{
  "encoder_arch": "gmlp",
  "model": "audio captioner",
  "dataset": "synthesized solo parts of chorales (CocoChorales)",
  "train_examples": 39062,
  "gain_aug_db": 6,
  "time_shift_ms": 50,
  "n_mels": 80,
  "hop_length": 160,
  "input": "log_mel",
  "spec_augment": true,
  "win_length": 512,
  "tokenizer": "word",
  "vocab_size": 56,
  "encoder_norm": "layernorm",
  "encoder_mlp_ratio": 4,
  "encoder_layer_scale_init": 0.1,
  "encoder_subsampling": 4,
  "encoder_layers": 8,
  "encoder_width": 256,
  "fusion": "prefix",
  "decoder_width": 192,
  "decoder_layers": 6,
  "decoder_norm": "layernorm",
  "decoder_norm_position": "pre",
  "decoder_activation": "gelu_tanh",
  "decoder_mlp_ratio": 6,
  "decoder_head_dim": 32,
  "decoder_fused_qkv": true,
  "decoder_bias": "all",
  "decoder_qk_norm": true,
  "decoder_parallel_block": false,
  "decoder_inner_norm": false,
  "decoder_drop_path": 0.1,
  "decoder_positions": "rope",
  "decoder_prefix_bidirectional": false,
  "decoder_connector": "mlp",
  "decoder_tie_embeddings": false,
  "residual_init": "none",
  "optimizer": "muon",
  "muon_scale": "match_rms_adamw",
  "lr": 0.0074,
  "momentum": 0.98,
  "nesterov": true,
  "orthogonalizer": "newton_schulz_5",
  "adamw_lr_other_params": 0.00089,
  "grad_clip": 1.0,
  "l1_shrink": 0.003,
  "steps": 24100,
  "batch_size": 128,
  "epochs": 79.0,
  "lr_schedule": "poly",
  "final_lr_fraction": 0.01,
  "warmup_steps": 1200,
  "weight_decay": 0.02,
  "adamw_weight_decay_other_params": 0.05
}
Rows from block 4 of the audio encoder of a small audio captioner, named by matrix and row number. Rows with one number belong to one neuron. Each number is 500 + 25 x the weight over its row's rms, rounded and kept within 0 to 999. All counts start at 0. Numbers have three digits each.
After each neuron's rows are labels from the 100 clips, of 14976, where the neuron reaches its largest size: "peak on" is the class under the peak. Only what is clearly more common there than usual is listed. The data: synthesized solo parts of chorales (CocoChorales).
# u: gMLP up (value half) (encoder.blocks.4.mixer.u.weight, 512x256), inputs 172-255
# v: gMLP up (gate half) (encoder.blocks.4.mixer.v.weight, 512x256), inputs 172-255
# out: gMLP down (encoder.blocks.4.mixer.out.weight, 256x512, transposed), outputs 172-255

u.399:471505489493489500531509517501488515483465492507494494499516463443516504497467502492487459497500524506502512485510499552526507522512477552484477463575476495560511450492490497509465510480518480493495458513501512487478502512492509517505511492523480469512
v.399:476493495533542492467525474496503545528548466476484447511524501478493486499504518493490524492484489484510500502502486475474478504505489521527503474522454470461534513521506506494553507458472511500458510516520520495510478519496445506484507482499471497524
out.399:497522518481522487499500537468462528503492503485475463528493504522509540498494487511534549536510538503494500447422493494501487475499500440517499483438456543531503529494492441493462482495484519490500498498494499504509507518506481500520482485447478526488
peak on: F#5

u.30:500500518527541500474557500506500500418489508500474500500491494521500496500493500464500503459500500500511483500500500500500497498509440533500481467467500500520522543505582496525497538489500494505513511495500517500500492500500500482502500500500483500500
v.30:502480505447504497504502502539510494511479502504505502520501549481514504475522507504439500490478505534533504517507501501495568525558499502503507495505499540491499510500493503501527510511510485494483495544494507463448504442498398579519503476487484523528
out.30:500500519468429500528500509496500500500500495500490516529499500493500500500556444500500500500500529505500500500492511500500500500500500499520501536546500500500500500500500500500480500494551499530510508500501514502500500495500500416471500496500500436500
peak on: F#5

u.268:492487559497512453494479532514481483449514489540467552581491499510520491497534503478515500463495506491502494495502460463498520489516504484509498492503547511457520534488500505499503517464515517510521462500535508544478552579494450494516460501485508517496
v.268:506468501486532495526514510507522454518494508494493485477510502503518527522506481496494541515477455496484481491506504503503503411528488541486491464484492443512505484493499486479491521505454525487492507505497533502514507486504486529515498540503569457502
out.268:564444473503568549505481536500494493520503480500495502493486489489507508488494553505482514493485506517487493493508519553503441507505463497481490467507504463566491500508507507510494554470516489505505477498510481490540477498537537521497470503541483498492
peak on: A#3

u.94:518500500500500618500500500500500500500500494474519500500533500500500500500500500430500500500500500429500500500500500500500448500509500500500500467500500500500500500500367500500500489500500500500398500500500500500500500496500500500500500500500500500518
v.94:525499454473502533510501471482519500500485550528500500484500503480512499523494530478523459524516489492474485507503481502505501520500465500534488492480449481437469455479548496520525500501474461511477531547554480500499507479478525479502538549482511501507
out.94:333500500500500536500500500500493500500472500500500500500500500500500500524500500500500464500500500500500500500500500500500500500390500500500500500500500500500500500497500538500500519500500500500544500500527500500500500500500490500500500500500500500454
peak on: C#4

u.147:454482513507499508501503501500499470500455500499501499500507531465493506485490539514500495501455500517579501501510497502467510484498500500500496500529553499501500494449500499500500496499472372500507509495498503498500502506500501500500539495500500508500
v.147:562529484496501535533500501519482502484493456498493495518512542496530469489493500522566495496521502555506491486501511520510567503530489482487497554492502507520476497530489511506500499523508502478513494468495540479511498539508459499500500534527527511517
out.147:492561500501494500469500500500516490512541500545500496556541529500447500498500501498500529500499502502476500496500500473522512500500434499500500502415500552500499593500525429500500500500521535551500497491489439502494455498499500500500488500521503430500
peak on: D4

u.12:443513513493470479504469528434527460516480467481548489479493505539472492533543516488448455520508517511527509491501539492461514489485544536435457482500517496540499498527479512501486500482471494512496505492510529473477468497498513487459499481519493494485
v.12:503515493506493523491511471489498485466533471485477513472473494493505511490504485490516496510506493529469461486458523475507503442523492506541522507516500514497565501490531522497499524548516531564511476515527490508507503501482487463487527456535533510477
out.12:461461478476515488522464562468495504538515496450493496510518514471468493509483544567492494429589515521528515512501483520503552489475483456446496554506465489453484488501470461501520506481520525491475516507531498487496475512502490526489506518499478512506
peak on: D4

u.330:506504507483532518480538479511491505531497462514463472498536493478500482466537488523542487495529492518502500435504496477491532495466510489545494484481488489495527510499545517485499527491505502448536516469541532496511478514481536533510504455497532486491
v.330:503508543499521498529502449553497496493526523452508533512516493526513497525504527491511471489488468479485434495516502503498546488448530503512488507518475467531509492509505474535521526524522563500502493507480529513521525459504520452521496487472466465500
out.330:496459507489503509512526465553518459498500502468482508526516524489505515459546481496514489481529518494493487506496482494485454485484497492518499500507532462496502502540497519480503502499482508479484508488489503481503514495492546516498470508502492513454
peak on: G#4

u.479:531506483536535508493521467475505491486477470480531511521426517482517444479491482497466504492548497462495480514439471507528471478474494512555515503452553474481469556518483495483494498500484537468491502511496527488503505493528471497476519500489487474487
v.479:554543494513531460506504503528526520531539498518472497506495554485508485451484523498507503480478521458521500460490491507506485471492517464561514507485509474485500441507466442462490524502474511515481515511492468468543478533508481508501480485470499523445
out.479:521474467502479535503516466517505504478491501515491476518475482494511472536559541486509489498446504488510517512497514499496518487520460509502569441511479530495514486483462531500497558512510488488497510511498514481497494497499493501490515485477503530483
peak on: G#4; A4

u.405:504527445501522517494503502464494495472488500525484498501495545486486499483476537495526478498502516497559470509513461502494477488496520500478489520496496485499502499547450491481466485488507535478519495496477497468478547500522526472526444497475474506470
v.405:530515478498505523490510490485509471521526551452481489505493495497500501519520478449500455515553505498508511499527498519506507440503458504502496481527543479486521483522491456554515491531508468500504513480475567444529505499511469468512548473518474517490
out.405:504496529508507494531476517497469476501489520502476552540496491496479498522514531489452473500531541481500545495487526537480503476512518510483512472476476459506508504496512499485559505483496465506505516474496501508467516510529505500466496467503558539499
peak on: G#4

u.261:500500500500500500500500500500500500500549500465500521500500500500500500500500500500500568520500485500500500500511500500500500500492566500500500500509545500500500505412500500500525452500500500500500524500500500467500500499536500500500500500500500500500
v.261:451473506489559515502501427510510503502432505475532471465488506506435558502496554499500505506473518507450506509446503532496491576527494513496495513503519501494520509498500568499551504503475534522477515484497465510491506548486500496516470489488536499479
out.261:500500500592500500500500500500500469582500494500556500500500500500500500500500487500500500500472518500500500511500500497502500500552500500500500500500371500500500500500500500500500500500500500500500497500500500500622500500500500500435472500500500500500
peak on: silence

u.232:511456472461486496547548515499517511538483497503493530507508479490513507506439478524495541487502460499501513510491489518506480495493537475537467471529502504492534499500587477537479512487506467477513498496498480509524498507476519491500479483498470500493
v.232:583500453501478475506527507500492503521480504488491471529474492520487506442499499491505480483447499462499517470488466472462483482542490486524466517457518553540498523521488505490514494499502539472493512547489496519490524497559520501532526439528496499497
out.232:470514463483478500490540477503469563442474552538497509491464466508497501456521496488487501437515495493516486487509475480427516506467503485491495518503531452531482543462524528507528489500534497477494506487513472540498496513495494501522510462514495503484
peak on: F#5

u.343:526480502458495491510463495512481533501515478491518454494490483480502479528493519496496490525450500500463490552484496504503510505435500506512488511487482498481513456527519497532503438507492504480466470497519532499512526506498519498514522479503504458516
v.343:514519496527490509498503520495481490477460497511519497485511460500513517504441531489515538501481497545503490551496490463505462474503480458493513479482489519524537491590490492482508557470489477514528497532496463533485478498517471510539479499520505509476
out.343:487526491495546480490468519478508440518499535530501509504511505496520480512467503511481507473564475485498455503485496522518506518493545510497515502474506491475506492454505469510488498526508462489521502501511530509494544516479490485510482485451491489475
peak on: silence

u.192:522487507499483484526500519536510484499546467568517547522504472482510498486470554510470511516514533526527537481507492534475491469515493479577497473483531459497494571501515544495534514498524516451504475534522480532491481481501495519506521504514497514496
v.192:479500514492491501482451500480551493518478493490525499510483469472546493507536480509521497470496532503531520493508499466490500519446498497552492508519484523474493501506510514511548509523516503514523480475526498478457511461489470543522468494465496481493
out.192:492448505443495495508453518511487504467487475481548533490477509470487559499562482498478488496494488490510495478463485504529494539522579535476470529564490523487527495502500493493497469480479487492509494499454525526531490501454503530502492495548525528480
peak on: silence

u.258:483524501484496513501488485528542464511494523530504469477515496540447502511507496483517479508494477506504516466501480485468513478490533551508507528505543474476489486524505466500496505533499528467494524464515494534531490497469481488519537521474512471510
v.258:475505471455514502558496485499527478438474525534485432447491535559522491472457521502515452517488478529502507512490510489512516479502460476530492548503535467504525517487471490526487498505522521496435541501476518546498494519486505505486458467483535517471
out.258:508443465473497496513491496540509523525503519479491482484492495514447498500512500496487498513559516509506531507484497550500509495538500474459498510486514505506495471497523564494494527524473523547488511514496472515523476492493474484509563487501505495497
peak on: A#5

u.74:500500500500506500481516486531500470500439471519500439490500445502453500577509500385500500447500499436500550529500500500500500527500500506562493502495500501511500500500535500499500500500500500500500500500462556512500500500500478500500500500488521554500
v.74:455495510511515521505455500498483497495484519498522424530480506499480547442434500553488536503518498508503499508484571491490491499508507575532544545515528490513476498500510510496510507512526503503506499471497435504488486511500508485519490515497505501502
out.74:562482500500491533500445499499500500500500500500540500500500500500421500476500506552500500503500500545500514494500500500500500500501500508477554465500500500500500375500500500500502446500445500500500500504498500521499504500500498526492480500487500500500
peak on: silence

u.65:500530477479500500500500500404500500500443500500500500500500500500500450500500500500500500500533500500500500500500500500500500500500500500500500500551500500500500602500500583500585493543525500500554500500500517544565500500500496482500497500500500500500
v.65:497498492503547540499501516508501485443487493489500469501492536508474545456472499528484480507552502518508503488501544503494489500522479537483514516498501470494484522490516499550502483502502518499478456493480492506527427524488491499493453508459474502498
out.65:500500614525500500500500500500500500500500500500500500500500500500500500500500500500500500500376500523500500500500500500500500500544500500500500476473500500500500500501500500500472500500500500469397500500500354471500500500500500500500500502500500500500
peak on: A#5

u.86:466468466524502516550447538524498525482491520491475471511564478515488514463509491480520482447535485533480524466519502456516508489515539543494503503512475477478530514486500509512540476507511515481469520463477520532499473539458514509493545506456477490468
v.86:500569483507527464434479468476494514537516459504462517507501494514498514483493550505447494536512502495499482489499510470495507477507505496502502505515493488506482462499480482494521537492542556473401534526460517499510481487533481501494504524506519515528
out.86:590507462519494450516487503477514518517521452488500503498490515522544514509476506566484496520489497506495474490475512457466474485513513450467493500477480503509509499500484483505495531516496521487555512511497494514520493462516482522496510484490506497518
peak on: F#5

u.329:523513493485495513474520500482503508516501516551512509501541508503474480546540500500497502451485500505500483515484519501489467500506505510516534512503504488448503520561500499501496501462553499501485531486498456498484501504501488505506504500476491512503
v.329:492502502492524549499491502446481454488448501501492489499536496492500488530492516518498508517512496574439498470463467535482566497507474501483510476498523477459492466482504505503498511472541495522523495491492495522520591515462457526541553531496493447496
out.329:485488512500495501499493499507500521476500497491499500511453497501510539512500538503460626505501490499498487494500499544531497500498538487498501545485500560500453555503530513505448501481499500495504493499499526517521508505512501503500491498495509510502
peak on: G#4; D4

u.501:452485475515515499519492501507531511442545492449526487464478478527476515485486483490507515474468492472459505501447547443467517540458529519531475481499514476522498511531503472501527517562492487454512500454516494513495498496519454503503514460517509481492
v.501:465503509485511482530522500477514519467515551480523497486520449497485519536484550495507529517449500514517486496483510472449508521466452476478491499528507463492498470514453504512466520525490514541486495487499509490531457519505499494503520490498513481530
out.501:519504504502507503474527510505524501547499516515519459484487492495503531483472564430476499514520513502529486499515509484458511491459500539503557452546483452468497501506489489501506511500512497509502490482500492506502494434495464509459516492508510501501
peak on: F#5

u.417:523447464491510510500506462478480507484497488501534478466512495519487484535513500522512453509502492466521502531501489509540492496536473520497513517510520508544514502505509458543481529507550481476480526443473480513565509492503509504425480495517485465489
v.417:496465449513524518526514514493470484503499465508456523444474511485501510511538519481482534563480500540517494503471471495468509485506488485539476489530509490512513487490515509511527492512527534479440524460475485491502500506459491492498501504511522517492
out.417:517521502475500468504500522473517489453510517488515456488530492507456507452467514524507484536511539499480480498523494479535555474497529495530478489448487512481456502502511456454471488541481501519531524504501460506472494519486533474502523512516454530518
peak on: A#5

u.301:487517475527488501548462509494496534518535511497459520476507524521475535515491492539509520498489522500518499462514489497538483486506553487502505507487494484486528468496469511516512532445473513461509514485502495487499521525462529508493496487507526478476
v.301:509497496502554430482492524497495486506500486480527486476496506474505544487511503463467474471464451515541488483499535505437471485452502477454498492522433506445491467522516530485512476503489493505507507495490502554481471486505567492524462547514504495472
out.301:467492500520469518484534491503519499509480520515505530514479498498498460494477481480499488506478485503469504504494447481478504488507541511443511478489526478533491560540521515538479478504531544466505499510499450472457498491491468474498531500539564525474
peak on: G#4

u.50:497500481502575472500499488459549500520503525498500465540503519498510465521484500517482428504486500500500501498500496496502536528474500500500502500497500517492482503500501500502500500496528543530502515499490559496500500515507521523466500500503546501500
v.50:525501497498497500512510521525460540486480501479498511459484494512502459527522541518472511496493500486441498496485480480510493475493496553489497500500466505407512495506502507534488506478474449492519544539508530497496509470461510500560504491498539546510
out.50:443499562430498500500509512452494500493495496519500505534505517568478525581544499500500504510495500492500489510483499505500511533517500465505546501469466536500512500501500500523448500500499500503533500497500515566530497436502491505539449499500474491534
peak on: F#5; A#4

u.480:484501502481518452544539504533499495525488479483534527471485500582528494487482504494490521489506508489557501511540546516492489483495531502476486495494522488491521464496484486501515527486480479493500492471501505547506511519486508510511526488502487509499
v.480:507491498549498488509485477491513530500536491455486500480479508509489466569491486489534500523472509490524546455515479508504513512482517468548501531467486477463497462471482507501520491489497505499423496479490498514541433561488514501499544577528505509507
out.480:501487522500503492511518538509540504513497485486484522471494484463509455506507517495500477513437519504508487463494490481505501499500497497461493515495469483520489521500499491507488503504531555517515499540491487471507513484473459484436464535539496490455
peak on: D4

u.409:488489428493510508467500436500503492511493505505472495489515479517485498485478493431468499533503453502541461433486485527498505551518517533484509531452492522522547493523539493490479535516469550523533481487491486503451501511505480537535507559479499487482
v.409:503549496526490513499513457476500452510533521453465486520478508498507511533463539475510467500498462452534532515486503476475515528492468488512514512481550484488520496464488471481476533536495508527508504554489502486496527499493493499507463488531486452507
out.409:484510492479488504500475513533492502500497510505523507470480517513486511494467491525494498494564494469533519472507506509514487497508526459500532495451521452478499502460514482470476521504538495515477479526476480484543511499518495511538476465483503521509
peak on: C#4

u.16:517521462533497462526507527502516465545488501474525489456479539489495518503507532507548461506508453503512432470484531491493502501516490514518524503481457495507491447498487498507461531480501484494499496517501507506546537495487506470500499489478545463552
v.16:488480540469452545512516498476519505482538495507527486498515481548460474504489543505508518511513531548489507502512564471455524500529495467505474487512520524504498500506472507495495493518539484471500489493532495454461518541463483531513488546504522465505
out.16:514523504502483539486433523519470532469489492486496507508472515514505493497513479493506490539503521489498506484500523502532517493513492497532482514452505478506481496485505534494497522461466455491501484492493479483492472465515496488507510521534558500518
peak on: F4

u.243:517542502522500454473514572552505490498547508492514521479458498497511484556490504467478506472508504494500523497489502491500500458506522478530486540447519528504489500491489509511504474510492522477512541528524526503468503453481498502532498508513491481493
v.243:503535499509546542472494525517516489470505509514514466488482531437490513526531482508444520502495477411473517495499502515490486490496464503509553512518513485485529534477520492492444496525499478502506516518521501524462500535461516511496493485503534465472
out.243:496515513474510549523479486506475518541503500481490545527470502499522499486554484516501519539492487512498413490513526518521463529491506500505500549555464500469482506527468562466495532490509459527509489475483497469466498459519524480500474509492474500515
peak on: F4

u.321:471505478475480523450516510486503480529511491497479507495486497554500533525508453511433472489506502510526496495519476495502489506501537513506492545483530517498476487499476517508449491496488460553494477484514510460493507484434474517564484447507522480490
v.321:523514481478494483485514569519447474501494513502543465489537490539528464481502534457496513458536485510497495485517509480512450465535456489491482472477528526502474513506514479487518464520498515475501506505528535501508493483469502541489495492537508484531
out.321:561495504541484542490461473510516532505500449453476498495480503490487486512507561488478509479510521518463500506499482514497448530493510490508500508514468477452489527490494471533517498500490492520458460495489522481476504492513540504493452508514501499450
peak on: A#3

u.490:480500498483488500502522487500500533500518500501487487499480500500493499514493465542500501500534497500499496500499544490500502502486485500500500498467495494500478538506499449520538495451507453499486496513492503500535501507502514495500500500490575484382
v.490:505533477451500514485502499516531510512510510441509450551484482509496528442498518383557512498524483498482489446493519491534499478509501510520493496508494496476520521491507467538518500523521497472445493512474514472513455483514482481505515500455519521500
out.490:602500500499499493500570502509456502476500484513500532530535500502526534534537511500500474499486480503492499500480483501471537500547501525500485508501514524500532456500495500500471460500536468489523486490503478501520500570506479500519513467500500500499
peak on: D4

u.265:494527504498518492511517472498513511486524485507500453498508520483509518504486467473464512530491505519512598474490480493484517507478499519513502531464481462480483481487481494464507506511506513511510507519479540500528536505496498483510518484541532514523
v.265:491526496526484537517488532506515527551449514480554518467510529498503482546501508504508508475526501516520447539476486507463501490512502512479512489492470503513508543483493492546490496474464484474490465448506500509471468490502512486478504445539472494481
out.265:527506509479493472504493488456519502486500468495494454515506534468522477483509485459490494490521491535511482488489506472505511496494505436472528458500500512519483506497554527503529453504498472498497491481508483493478532505494428485481511489504432493512
peak on: F4

u.215:485505501475512470518520504505504531443513497505509555497502482495510499497506488476499531486528475528509491523486524450505497458540505453435467522494516498457517508470494509512513505514476492481514499479440447495471518533519449488524522496488481489483
v.215:500479513513477486503470483502449512463511514502522483488532485448480483465480493478499494469466543516516533479521543488519499554502550490485527522486499476476455487502477522490505547494532523504513477502505500506499497529487475466484523529519518513510
out.215:528444503492484501499529522496473483484523517472496504501506477486450508504521547522495492460518522519496529495534478481494483502517538516500483565527469493493508475518514470500487478509516501493509463515504488413534467527512477497497499530517473491500
peak on: silence

u.337:499500500507447494545439494560452502533524500500501500499517512500512537526500500592474501503497494501500507491508517503500500510544500485500509500496500488473500441500500500496492509520471516500499483459502479466455502500493432522532486500500504476517
v.337:483518488495498513459510490495485500508499542501512501521477515492477488538502503473505506526535491502517501501510526510472493502495523525502489499440501463512491550538509512472480514444457506515500468431532500505517463554489458515470502500475528500478
out.337:525536508500521519512521499492533500464479496538500505500534500506501460504500498500505501500481432512498464500521500500469572500502500500517474416582500468500497503500518516499491501502501489537500497499499500536520528501498500482457500504505509498496
peak on: F4

u.342:532500545501466471486483500461514521508472505480506477510550506439467489519505546532528473473553505459536484537496465497540521499553517497430448531515516550494501538500505532508501503492569491550520493496475538498456535501483504503514499497503484497537
v.342:554520474520466485495433476490514498524535504494471513545457524570500499519528507528494522512498522493490486502451484483487487453523459514529516483545498492514505432534501451485488480492473471557483495516467462487475479532505503533545523496497509501478
out.342:475500505522513504494505493457501446483513464516469488515511501481504499506504476493450512506460507506468510512513499471488497494500450487551537443500486554506489532503518468502546498493496476450508498502509537518488515487488530456466501500537499525474
peak on: silence

u.487:496503511526504492487445502481520506460464473536507456504518499503522486480491496526537480497492492463479480451526499519529527517496481530490489530482501511487508479517497553503480522532446483495553485412500485513503487505541496489489495491504504488506
v.487:547499501540504530502513498464518504498453503514474502500493480507522478480461503475508489533529505517548483485479505523504489493545499541498525498524486526487522514441484489501500512507544513490528460501560502524530538501518494463530557482533522487491
out.487:502500500484503509483461494501480501512520498505493465467478500513453520537500517478438506500495489512491544493515496490495487492487516514515494518516487493503479503499543478511521445523597485510464481500496498476467517493479478466488542543511486501512
peak on: G#4

u.138:567487496538480502482476502517516505457505492518506508524492512457508538502510529545463499481496540469526472529524437485513518510500535520520523495528514484514515459524471533503487513460476503526528448498500497502526493475499508513477509443471501539525
v.138:530505519524505509525564467490510440458503451515519509503516507495507504510486484530497503501507555546525516541506497487561484473511496496466485508488502514480515480517487509496474491488506492529503563438493486502501514495499546518455492436490544488505
out.138:493505488518503527481532524497490507552513491480480441506565517494509477506533485470540521506484503525507484481496459548490532486521527515519500468494470489498529487564522447510495477533489473493505506465501502463452496496554500503500497468444490511497
peak on: E4

u.57:518503512538500528513478490478486487495509495476509495512474449512514536502484477501507507538491518529514446498471499479470469485533499510518470496465499461477477493573498504517480507520508492511470467514499577491550519495489472516516509478522482469461
v.57:491479476493461452497473482486490481513483479515509487509482493491535521499507514484514500539494458562499563518540537457431507517511519481481461533508502482499529502475533501499490476468476492521497479530475494515472467502518475500527520467459494551493
out.57:518502493528516468471571506549545512525480487521465487524501487532496461510496449508488517471460530528480488533533491472488503482485518500555484512479487511546516509513475513498518490534502569524479525489498497505535473490508541478468518504482443473543
peak on: silence

u.84:464519482463511506511494501496539498505478484537455475550508520519477468515533520511503494494506451517485509482532494537487532469500541492468483511487533509463473480539537479458501477507499488502522518489475536500533516465503502536512467456498504502514
v.84:527499469516459501509518458522522497459532530508545493509486520486507514503504511483481510512525508496508476539558527510554444525483513497518499489525529507456522496540481495557498520498527464478528486524508464501490517555514491485523517480469489480520
out.84:525478482483445522499536478496513521439458509530520499481461500499502500509502506451484514480525493504469557485492509524493487505504541494500548541514484539486527520496500518500482502559503492488510498536480494503485516466504489498479504517475514484519
peak on: E4

u.80:555480484495483510524483484532499516508507517497523471562498551496481508472538508514451491422499483498454467494497464494488488501502483514521516472502452506492491478513508492538513509417482522505459493498491522541509538472512466499507527452468502514480
v.80:552517433458509498492513438487459506447507471517511495515501501508504496545527501482521504497514515475484466496501448523485496517503516470499452474504478519524511537502490460494491428476519504508511511446502519514525520484501510536512519515496551479497
out.80:505501497480503524500509488516508503507519473528480500491521508493482472473501507523522502525545499466516497525536522550474512467444528497467524488534484495550491512474495484472494476523484477504526558483461577506526496491473436487504544538522498491476
peak on: E4

u.13:500495488498512496499497510496490558450494557457439491501498528499507468503496482511526474475497482498557482495466506503500498531501465498505488500470495497530503461484438453514500539484482495499440500471513565447502497437521489522488506476498517467532
v.13:487504508503519474476520512481505543497468526448561476511527483498483503500446511482506538513497510515446496474527511498521495489517494522494500499499500517488515523500484506512520491484502496481506501485495529519470497499493519487515544495509497476491
out.13:490516506492445486496494493467482511536494505512498514515475526506503507423541509495516505514503468484435558476498475475442536493455540535503479533493513513501510445486503524495548479487501477506553511477509522523521505484490509484511492499531477500494
peak on: D4; G#3

u.51:523497521465500488506499528506511500528558495563515494534465503514497479461509493521500479493535488519508530490494497459511491525530484496502483504475512497517524522529472504500495513489490486474500541438489445487454504529507536511469481510472501505498
v.51:526469506535503476491521535513489491497446528463520477499498514503498503525495481469460471496514554433553509518496506507503538523472491484521506498503501480498439514495507487489482506502499522554493500499463525493444486500499500515539467529469494504500
out.51:499472480478544461528488479499525547523483496452493508489506506543501488520481495528505479480472507513499452467518430501499512498511507466500501494496521539495480529500481520527502461475504522511449454502510491475499490501487499466483525500524501516509
peak on: E4

u.285:519502484504506494531493513494525489504506484513517460468522486459421499522476509589522456502470499476499500507521511502489517485499474525479527493495528492521489488507499503503494540510478507547458489473507476470508463471517494514533486515502492514464
v.285:516535487451489481522512460463529501508565462521503450483529488511466477463487499492504468461500461468533502498512506528455524540495502500497481481530501537534507480494510512474457497538500539532510518521532486485488504500507506537448532521477464433486
out.285:511478512521507432495498469531489519522507523534521498504510498530506488471474519484530514499514518502491521469469503465496531506510528449497497496500500508534473498495487512534524495502492509521503515564501483532487553443561519491509491510504511509476
peak on: C#4

u.199:501479519481518507529513481507504528514546529545563526487523506471519497502511546473495441533464478461475498472517497500497511519568488491500497494531442538516456510500497506507514502465456524524460508481437505494530501471517485522501570535503504549508
v.199:499489525468496483553503536507494488511499505502532451513531524499545484532519520488532512454502556504502504537512499503496480513552494481505515504516497496514510453461456495492476491518514528509500513486420507478465518470481485481486490478516479478495
out.199:508482506483491514462448466507496533498499549520503500500513503497451478523513541470502502481493510530503480503533514511488546505543517456489499524482426500483482542514491484486471504523509432479481520523494505485516488493464496501490465499475497461483
peak on: E4

u.100:539534522514523512544475448474495492511538493536504465491470518507505481454500536505531485488520467491505482516508483486499530505453506501523455434459498498486512485489497504511525496497465496525496498505473489486467487481501450471539522486501569530490
v.100:522516520495511466500459510498508440498505465505447492524509507476467464555511552500513463469485538534526497482527448479464460486489503514530518477512520560539491522501506460481462497509486510504457528532509451509495550491499480533507530468506531550545
out.100:509535504491499472518493480478505488493491534459518520505526497535489488487526502479517484512444493484477440499489491492503494498553463504464536487470498503488523494458516485484464475463501523504480514533538510532539492478531498504515504519526510499494
peak on: E4

u.453:520500492492553539500494500499491500564437501495493501491501496505488481508527507490494469541495524506498502509477501464456466501500503500500511532515515416500512502507481498509458499502501421500496550500514500501542450525504500516495561530500483513500
v.453:490528535497560502499439502514504483501521506487528524500499496497537525496479513517501478512500549507429492501503510517520489501501488498515466501491488529522518501560483502500498501503501500505515500505503498521471500430506531522493504511492499564509
out.453:500499593498489511500500500569492511501500521500493499507487500489497544501500514500495503493456453497513561497494518548500485500407452489474500501495483500500569606499465521500501492500509454572527500500475501488434476496502533513512489502498500500500
peak on: D4